From a checkpoint of a small masked image model.
Model: 9.83M parameters, encoder moe top_k, encoder num experts 8, encoder layers 10, encoder width 160, decoder layers 2.
Rows from block 8 of the encoder of a small masked image model, named by matrix and row number. Rows with one number within an expert belong to one neuron, the router's apart. Each number is 128 + 24 x the weight over its row's rms, rounded and kept within 0 to 255. All counts start at 0. Numbers have three digits each.
Before each expert's rows are labels from the 100 images, of 14848, where the router gives the expert most weight on average: "responds to" is what is common among them. Only what is clearly more common there than usual is listed. The data: microscope photos of single blood and bone marrow cells.
# router: router (encoder.blocks.8.mlp.router.weight, 8x160), inputs 0-53
# up: expert up (encoder.blocks.8.mlp.up, 8x320x160), inputs 0-53
# down: expert down (encoder.blocks.8.mlp.down, 8x160x320, transposed), outputs 0-53

# expert 2
responds to: cell type: erythroblast
router.2:145105131147156144122106159100135130129123153156142144104169164150114091155105165113121083165141169137174142145130148102108077149102112152131127155108154106184113
up.0:142153148150127129125104173166129143094155136102107107164138148113144123103148149106149149106114136157120131147132119116101108126134103120159123124078144118091149
down.0:122118100116137129180138138127141106153127084116101171131106137112107093135106170114126130096116110138143122130087142132147101157115079155141116130130160156143146
up.1:123140113109128121096100108099075183135111107114101163100114131138164119156147160145126143071109153152119122165133099101130131124108136138113107140118156146098150
down.1:139140130117114120118133106117130073149090117143116073143148121143125142125113083141144125166131132125108148088147145117128142111102153134142142144112139126138071
up.2:103150131118109110135145080136120191128128105139106108111081091132147150125139079135137140105091133111081150125100127168141122104112136138123153117158140102124118
down.2:071124131111086116151105128108134118128133148127117085134110139098147118132130167135118098143115113093111104116111154110149115129172140124129196110081150105108092
up.3:100145129107161103068095145145111158149071135108100099116133124090129204131154135149145106121057103075129115112098122161143126132107139130117164103144121101127103
down.3:122120116117102137141152206110134111155181140125136135160104101134118097158098140179144119156128118113187153088146171144154124075079186088135127154112118108151144
up.4:112114104099150151133144115137149145120118143144116137104140144143145100113121167127120162140115080153126119132095125134094106098091140057104129104178136108152115
down.4:145106117090131143140102151146137147163154161080136213130097130150140082093116114125117103094129107140147147140112115136135142134128127136119121154127083148109151
up.5:120119123057101111098115159166147179135092149138114110116071150121113106132125113116132122093083136116139107062133143114128178132104105124143125118130126082109124
down.5:149172137105120132164128130131153117139150111146131125140138130139114152167136122114112107219084134138111151138110141131127125070162151109174138147098136145096095

# expert 3
responds to: smear: peripheral blood
router.3:121120099119137076190123100141107127151120107122102144090102157099125111084132158099137148087120075118117135158130102139148140134121123096105161107083121157092146
up.0:137137115132141102121108190172152132117083135093087127175111088136122135155120139122126134150137121120102129115088122131137160110129060125142111151144138137115102
down.0:099126095136079122168114124117119162149139142149122154108069122110140133105126126159168144100099113112145144129128152153162116165118144094119138170122148123109169
up.1:120123132107122133116143138125100136152166091147147150112112091108123126161114118159124200119121108122126167113135071114159115119092141091131160175124150116166117
down.1:153113138129106163116150110129078122174175133129131139139146064146067089138136132106132156132141127168109115153134085122134107108087124124140130193107164112157129
up.2:128107137167117110117111124116137137124109167104138133137112104146133168149109103106149134116158124118113096088133115107134147111107107129117117161141114140080112
down.2:109119119160151099169112159132137182118130111137099128109111136105137125090111133146153141125139054122104102138145124163145093147135099117126173103118121133128126
up.3:136154137128127106144119175136125180138082153168130084161135139162185116145143101119122141145135110116090141114094159151140109125139127133100121131143165170123126
down.3:153111106098108099166138093116121105144124123131132089122155183098138148112159136106148154117170073145146100138100109116167135099136102139130122115124129155099139
up.4:146153152102123147156099131147119136161110134154088142095129156099125136094147121152072157138140127113129151123103124099115159172136139140145126114130089125118135
down.4:110136112136109107097135134093123107142113126115113134155073103155126090134110120109197129100110139162157125104147152118148129116166158122088173152109175148151162
up.5:155130146171121140095141091144087145123131155158137098144156107178167152139107098122139115135128183144103111123164123083094128131108128116106151154157149101156115
down.5:133130138121123155130121085112115143092101130159130115157163111168132135167104106135109105112122162163146138155123135112148154112127176115122099086145132118133129

# expert 4
responds to: cell type: segmented neutrophil
router.4:134109184150101144103162096155146117123126158143128157136140097084140164113152096147120141159135122159122111097102161159153149114110167133115128153198058139139115
up.0:125157112101124123155152137122119166105132112103107146145094148117131138140116110135130104138114165146096159177140122094128161109134142108110099133109129153088129
down.0:131127139136145101116091095111165108125162119163133100107159123142098115158120126136138102155119119150128094134134115116119113153128139157089150165103162155099123
up.1:087132112089125142106163075114121165099149132156098145126117144131132108085124075134126139124129139117107177176152081117083153116160077089147121140106144114080118
down.1:088149154160109115080155132125129103150105094123126109141097119102105162121140055156156130110140140135156136101086131118165149085106124185128130123111143140128097
up.2:079146116146101141148142136111091136084140132160062108113108132109147174119132175109137111163149156122119133099146092134100110130126139133134109136140151134140154
down.2:140159111107117133123141160112122085184097123123147139122168134079132118171149155150120125161160112164128173142093141108075108124146135115139092095140092133144138
up.3:162150143161120133113105138123099152102104125120107131095118090140158113151117104107129135113127176131135112092142126130150086124096120132101153143099132115142123
down.3:107140130073096125167150130146148111143138121147146135146116162124138155129155130138129072110130078129141138161057119110124126125194137128112042092169124127096157
up.4:129170151178098164149116085099091130114143102140149150146136125147116102116175126085109097129111172159145138097181097108114149119120137108128089159123140112129127
down.4:141147122114112167153096131133122107145111148118113150097096129162141122104128101113135139134124162146115114150157123163143138139137162161132115156105124137101132
up.5:121141149163131144131116156120055144121126060159142135137139124101143104140136146121122092147170116105129126102110150127125085125104150100140106158145121106166123
down.5:092155107076130120139151179127128121151131094124127126101130120159142132130113109081129131133134102105118137126162146123146081122140118134137139076130105108106150

# expert 1
responds to: cell type: artefact
router.1:147114104137110106114116116100130130128140110132123119143158167208118109153069128118131106115110139127125118130155159064137094094128145144137145106095127142148139
up.0:105150114081147094130157133125095178159108140075109109142100098091120121122116120159154094118086137130089133124117127138161146141102133100131139122104112113132084
down.0:094143125150131109149135094179137152153094155124089105156076116127097129182127102145175141135125093142106138131134116135151117146118153127146128105130111108102144
up.1:087121141151142128140123131107096142138113144109142158124143107111126146136138157106157095152153116146124136130131110149149091135100154126100126150146129109143144
down.1:129072128160144092126139128088134139114148181103132101147153113178090079104124138168170126110144088145163130132126120121151122124142180138071110157103100150131128
up.2:118130148098180110083121103177117133146128131081127119151123113144143122166139107123114144145060158145127107109148098133097158139156094120157150129175131158096127
down.2:103120113116153069144140175085140138120122149113139137156121122105115077097126115120175127151133110176124152079092141161133099130127124130142128166092156152103122
up.3:104113160126150159105162133145124178099139112126146058125117108115111131147135109106128118093117142095140131124115119137159123139144121153163152141125126108125112
down.3:126133101081113110149120085186153111132119132172103125141118174160123123103114101110144122092097126183143145104114086141139130094111131124105072102159093141083145
up.4:124131144138134136174122148111106132135086114135116137111132108076107142145144153099123116175149089112163134130091122110137095125128140124114145099112181120126117
down.4:165082135167176114165103125125136098109120167131162120135129107155140099130160164114131092148109103086151157127130136125120089136126141135115111146144143119139145
up.5:111131127095132133117142145128083134079120154168151152158096160110117125153118149128133106132123081137102163117147134142116117120136152138134090095113073100142098
down.5:133116105135141091171149138129150160125140104123118178154110134150103085143095140109135143137094158143113105103120113142153140118128116142133091114142127179096144

# expert 7
responds to: smear: peripheral blood
router.7:135134106105116154075130129129135132144105121122134108172139114119126121143112089111118131090134145129138108161118098097124156140136120169155139138070178106132145
up.0:124122151137123131146100091142126140141131124092158114111154097112139134089159126126147105141119115132113114167095121183128117135145080128097146124132128135112085
down.0:117157118143142078112120119151135140115131159118116136116101163098178161131131120147148119103112104105141074140099164103137120150131090149098130156160157139105137
up.1:147145148140129144098159109098109131155106136132125135110141139130108159084147117084163114126096119119109214161103089179069137091143180126108139097119133123101129
down.1:142123159102075157170096133138124083125149136124126131127139152104088102107146156119134112141115138170119092144150156135113159136134153178125108070122131114142119
up.2:100131115061122102102126071103124139110090089132124117137126101120123142103138151112106122083152137118109096101094124113147112124130166074116104148100133121116153
down.2:122126125197098104143125142130117136118142074116132155128125139126108113104132152078101120095123145119126116126117176113155117136106149114145156095143097123139147
up.3:077113130123129108117108112105128159119145163154133141107103113135133137166147124084123109166118149084120147093140168117152134107143098113108145151078107107122125
down.3:096113123100133118078183118142118106134095113135084105121133107106165162143126089117137147172161175128069166130140097151133142127133091063160078152126158144125116
up.4:126174126086149099147108153123110143104142110122086091115111133133126126157142122157167131092118138098143081141129100134118097091134158131066123106125104130123107
down.4:106152139101115130162074093156142144156142141121090116147106141120153143104145106149118114107147108124143139141148150137158107109130132139156108117166089091137126
up.5:131146138133164129073141120112102133109119138151147158132126159129114158143133121126173150112135116161128108178129127143107169096072086176065091088077121152133081
down.5:101120133123139117117136123127143161080111180100074138132149121126085132120157120100129076099146130132141177112177143122171127127113125112125114126116114128134148

# expert 5
responds to: cell type: promyelocyte; cell type: plasma cell
router.5:097173088088152190112154088110124118154138107128138128113109169112103101101127181117159118156121103121138137150110101159118131115165085086165097090141152105119113
up.0:101110099117177106087107129137136139106087174113138092133131123104129168115092151108154119160084096104127159126131120117100109122104158152090173099154143102118150
down.0:072122103117141116114150123172145143136121129124074090132154105108084181109135132147130124135135111114126070138099131098088110160134112157130162133148156094127108
up.1:061151131095129135088152132138116133142140149129157112131105135091136166106109155134154149111130114125104123160099099139092133110140124156129136106141086135140125
down.1:118135102101132105135133129133141102145127160116094123109130103108104141124132080147143127110130110096129178104066164127142122149139122150109159114138097144089128
up.2:113144116098137109105151094071133146158125097105133130076107126098110122125137168128108108110109087133102148170108140128111120136143142129118134135135112137125138
down.2:197110146157122127157088133143119139045128143123166119149148155192148102096114131090143124104146164125117122132172097138147149134128098123127100153118123175104136
up.3:156108145113098135131148124130147167105081146129078106123108136123113145101155122098161157147108115103116138099136113142115160122112119147122118134124131147115105
down.3:120147141108149105138107103141100114152126081175147130107117122140132126131112107104156120120113121184099087160127061152125130113182096109129121093122150159065142
up.4:118136122142140157130167103114129145125107103097146145065157115088158126118098122104103122133090122126141140148097117164132128076127125117105112093146108120164076
down.4:174111085114140163145105123139163161177134107114130107117148110118118135098105085127127106127135126153164166106104118136138146117114089134128122118162109086109126
up.5:127138136162116126128122120125097177146112123129130123135113129110198136203124112120136142147116144143063165157120137125125109130130132103126126131117107134128165
down.5:123128129088139154102156099116114073130121140134134141129147180101136136091132131142140164161151068136158098142142084100129170108121099118138115140148156109130117

# expert 6
responds to: cell type: erythroblast; cell type: artefact
router.6:133123076136100143128108099108145131114157137074131121176126121179109126175111180128106078133160148147085123136149164092099125137126134126118093162118151130103102
up.0:133147128111135080105112126120154181142147131155127160102107130092166153115145107166165163112135127138101127115145134161135123151099110137101086110129103137112127
down.0:092137124124143127119137102127144126099147154150133102116115100162119133144132092096160150137137057110125115137083122151171115118129124132146080135105101151116100
up.1:152144175149133127135122107112123152124126110109127138151134103112133144146137125120145102131126186107079119153103105121135108139156100161140106124145120104165100
down.1:193121145134151142143139153127157147173137162104148134119180132114146137143105150165131136175158126085113162154117182135088111116165141115119140124111073132147123
up.2:115133159145117130157138162093110146116135140111142152079151087118124103139149117112120142167105135130121128121156153131137138119123110122163102135137138094124154
down.2:113121132134154141106156120106142146098148150111140113116122128094141090098098088175147123119140085157114182121099175153147121157137121126135112140117099155171135
up.3:086112153152104089100108162101097146120118131098133143137121086150108126153125156127164092152134140120112135090146146122188118147091160106087125139143118146146135
down.3:133088119143117123148139167113137108150166185115163109145131124152113111147110133161136095133163070121149117153129140111156122112117148109068122107102125119089163
up.4:095116133111124141151139126157126142162153142102129149145123084121157107114135101116116148171144140137122157144163130133129127126103088074166097122138152083100160
down.4:124161081138146093125178145138101169113154127081098163142138150101118116091137160130138126148130127137093116106122120072142153126129141085114124128123111110121107
up.5:145136148135134127140107124132118133136137128112150089151115117101106158108149152127118135123113146110100143105168104146073152111097071132174112070114139095093128
down.5:158115129162157128140084098130151123119104143152130149125133137137126121129095174131102131153121108119104113142130176157102126082149115162150107127125135152136133