From a checkpoint of a small masked image model.
Model: 9.83M parameters, 48-pixel images, encoder arch vit, encoder activation gelu_tanh, encoder moe top_k, encoder num experts 8, encoder patch size [8, 8], encoder layers 10, encoder width 160, decoder width 192.
Training: adamw at rate 0.0029, 40000 steps, batches of 256.
Rows from block 8 of the encoder of a small masked image model, named by matrix and row number. Rows with one number within an expert belong to one neuron, the router's apart. Each number is 128 + 24 x the weight over its row's rms, rounded and kept within 0 to 255. All counts start at 0. Numbers have three digits each.
Before each expert's rows are labels from the 100 images, of 14848, where the router gives the expert most weight on average: "strongest on" is what is common among them; "colour at peak" is the nearest of a few named colours to the mean colour under the peak. Only what is clearly more common there than usual is listed. The data: microscope photos of single blood and bone marrow cells. In brackets: how many of the 100, against the usual share in percent.
# router: router (encoder.blocks.8.mlp.router.weight, 8x160), inputs 108-159
# up: expert up (encoder.blocks.8.mlp.up, 8x320x160), inputs 108-159
# down: expert down (encoder.blocks.8.mlp.down, 8x160x320, transposed), outputs 108-159

# expert 7
strongest on: smear: peripheral blood (100 vs 16.2)
colour at peak: pink (95 vs 25.2)
router.7:178164155165125086126137108119144118146126191165144141158112151088128151158078150129103124158146153141140108153181125102153144141110154130119086150152127127
up.0:129157131137136103094097141097096177139139150150162134161104159092135133154128128150145111115118155164150134167128096123112123099104114179128130145088160122
down.0:123151150159131121160097074140113106162106113141111113110122133110128134134104153132097143102138120106083148098159139108111152180121122090104098091171115139
up.1:126119105141131143117166154113131138125124111176128128151115106114122119119133139139166127119125137122111084124141128129106151114137164103155080104107138142
down.1:124115117100102114096132149150186174111148115132139147138100119125119162146101157108088117109152123106133144128067138123146145132129146113161088122132172139
up.2:105103143134132136117135186106150129132138162160099142161153149125146107105142150111141093135128157149118081107154140143127128118149152132176126120139126120
down.2:114136146099137137134132171123160116074123130129128130091083167131115135125121092124064116134156141145164112150099174129167086149091079121129160120181104137
up.3:103133105085140115112156105109105135117116166148080126156139127143067129078142138114124133210115081117106143144102135178073093115158133097146133080124146130
down.3:167113108152091156138161120153124106124126102093125109162145107143112152119120127188141156164126095130125138127144116150134110168125104117127106137138132134
up.4:144153108163141122151139173140128126128150098153110157118156155134133135133155105099128075110158110155079079091170134135139138145133078169182146121130121129
down.4:140120099147125123202158115105130103095118161157138137117132152139146134124135117098128128132162171159149086128167127097134127101111143092112111124083117104

# expert 3
strongest on: smear: peripheral blood (45 vs 16.2)
colour at peak: white (72 vs 20.3)
router.3:111168118133118098132120161142132152113128160090109112127147126131141110122225100142138128140124101068111098095104135134169111116144135137155111119110143134
up.0:123117135100132168107105103097128138098118088113190131104076130148144113156091127145162136079138112139116181113100138111109120219129106108104123128168141116
down.0:100126143153149129124149129119156152121147144161095122157134175133136109103144102098142140133117099167194128143095076156154178084138163102136092120134135112
up.1:121152133140138122119128138109132116118125125124162176142134136121136110129140128070138160138118119115088169162111120148122087116112113128136142118088110152
down.1:150108121135113139156098129105094117125158150103173154124133123137130154145111105134130151137118126106125170171135110125134114136128131163144130158125106149
up.2:115137117152130118118113085111115113144105163115105129147112131098113105159130127130125097076128144126109147113113153147046133182080123101103105113143136103
down.2:093112181193190135119151105095134130135111130138129124125107128144152123123172101087116148109126138120137144092139143146163153112142141112115078109105141141
up.3:097123147162181105101105106087116137126117139124125151181124111106126109151090148109114112139107139171144156124131133147117148149113118100145089100120138079
down.3:139089125157111147126126169165143120118113098114131110114143099132164142087142171116096135152137158109131116112137128111148130097104166123073170119118109095
up.4:113098134132128117127097111122114115098119155132131113176130125150161122113140111065087119146111080110136156127136116157132163140137117053119094096115134114
down.4:133156097101121143132161141135134134143162116115119124139130128101105107135099157166125124136117120125114127094072110096128132127121113179108173123145168140

# expert 2
strongest on: cell type: erythroblast (32 vs 14.3)
colour at peak: blue (36 vs 7.7)
router.2:106140146127128098115153101138126116129188119150127082135126122167109183140078116127099133116125151155146133143144165085148115127148163114149129160153101130
up.0:099052152149154180138103126130131100134180079086132105104083113201138129122088109132110124162141121157120127128139116104168126143137120094145155128154094142
down.0:131128171107139125126116198125166124086134135088118129076083176142134154131138085120098146123136100132147137115117125104126103118142111111138131148100129115
up.1:128122130127185211097119127113127129114105081154143147133135098215101110099136109109099127150128107114130131134125093145119158126143071168165120115072128130
down.1:120091129152039170120132143176087164141152106138115121128168133146083156140158136126155106162121149128138109102131176096134125120092136117129117120125142100
up.2:097101107093191175111120150057112139101112133150158142166125132131143086087148154123137120125124105120092121141135124129139118129099116116138140111102132122
down.2:102119106134038114120115134156135120120141140161128113103141126134137132102154156081085127131128172157156078138148140158119098082147146126173120094118154130
up.3:104100130114162135129113127089110132138118119156123161125135198136160147104118106099192113140123138112117117131142096128117119140124084116128135160099144102
down.3:127146139112131124130139117171136147112167060132153093097133139103137126128132169116124148134132135135181122135140182120128132082140152168107106133114137127
up.4:122101130078151198121163124126139154143151097125159125131177137186115075134148104170157134095089125116143141104113147149176114134122142112107130139133110124
down.4:132130131108149144141159160130173177116134122138121102126121092146158061160108131114138075095130181133138124095116115139106175133159121121119113126142156183

# expert 5
strongest on: cell type: promyelocyte (50 vs 6.4); cell type: plasma cell (27 vs 3.6)
colour at peak: purple (71 vs 22.8); blue (28 vs 7.7)
router.5:100101111141114165099119130141148118123163104119124156102146138170114135095183147120090140162151094152107083122127079156117137136098126135140167132135125117
up.0:105108107123131118151120128096131098145140170106157148102142147140104129174122139100166135134137113137133154139158085185101107135152063112143117161105130157
down.0:144112108127111096180121159102114121127106165140157170098141157134104117187141076130124122099154119175117127143134148174107042123103109147153126175136147128
up.1:118131128182136133109120150121145080156144128137036146136095142133108153119124115126157149142108088157148133138127097135094179091108136150137091112122142119
down.1:131120105075104139156134136132138122075113124163160114090140106128131128134155150116089098127158159156128079104123128154101110116143111119129183084131139159
up.2:106175114146131130130115154092141097130049168122156108163117127161082129109120119088129146175153086149120136097144088081099136142150119130161132142090127150
down.2:109097119103144146136147090133118170131139107095129137178149092134104066102123175119118086100105137071110137118129132122151187133147150109095139109125114148
up.3:153070110123156135133135152095115124131127138130103102156123111129130089089146177128138102098082109066116115080148140144136148126116147104143136118110163143
down.3:144127110162108136110130154156134101144097127089191126139142144149093165119133163115111105154188089124121119127140118126198131123128109133120117114116111149
up.4:129111120079133158100157120111097116122141155084118103123115149161130134085137138132131107172103126129080132105136127133164107149116093111121160144108105130
down.4:111088121153111159164168132086131080127098173127166146103135143191132092119170120113130109138138156143070090123143136121161121115168101147124101122109089117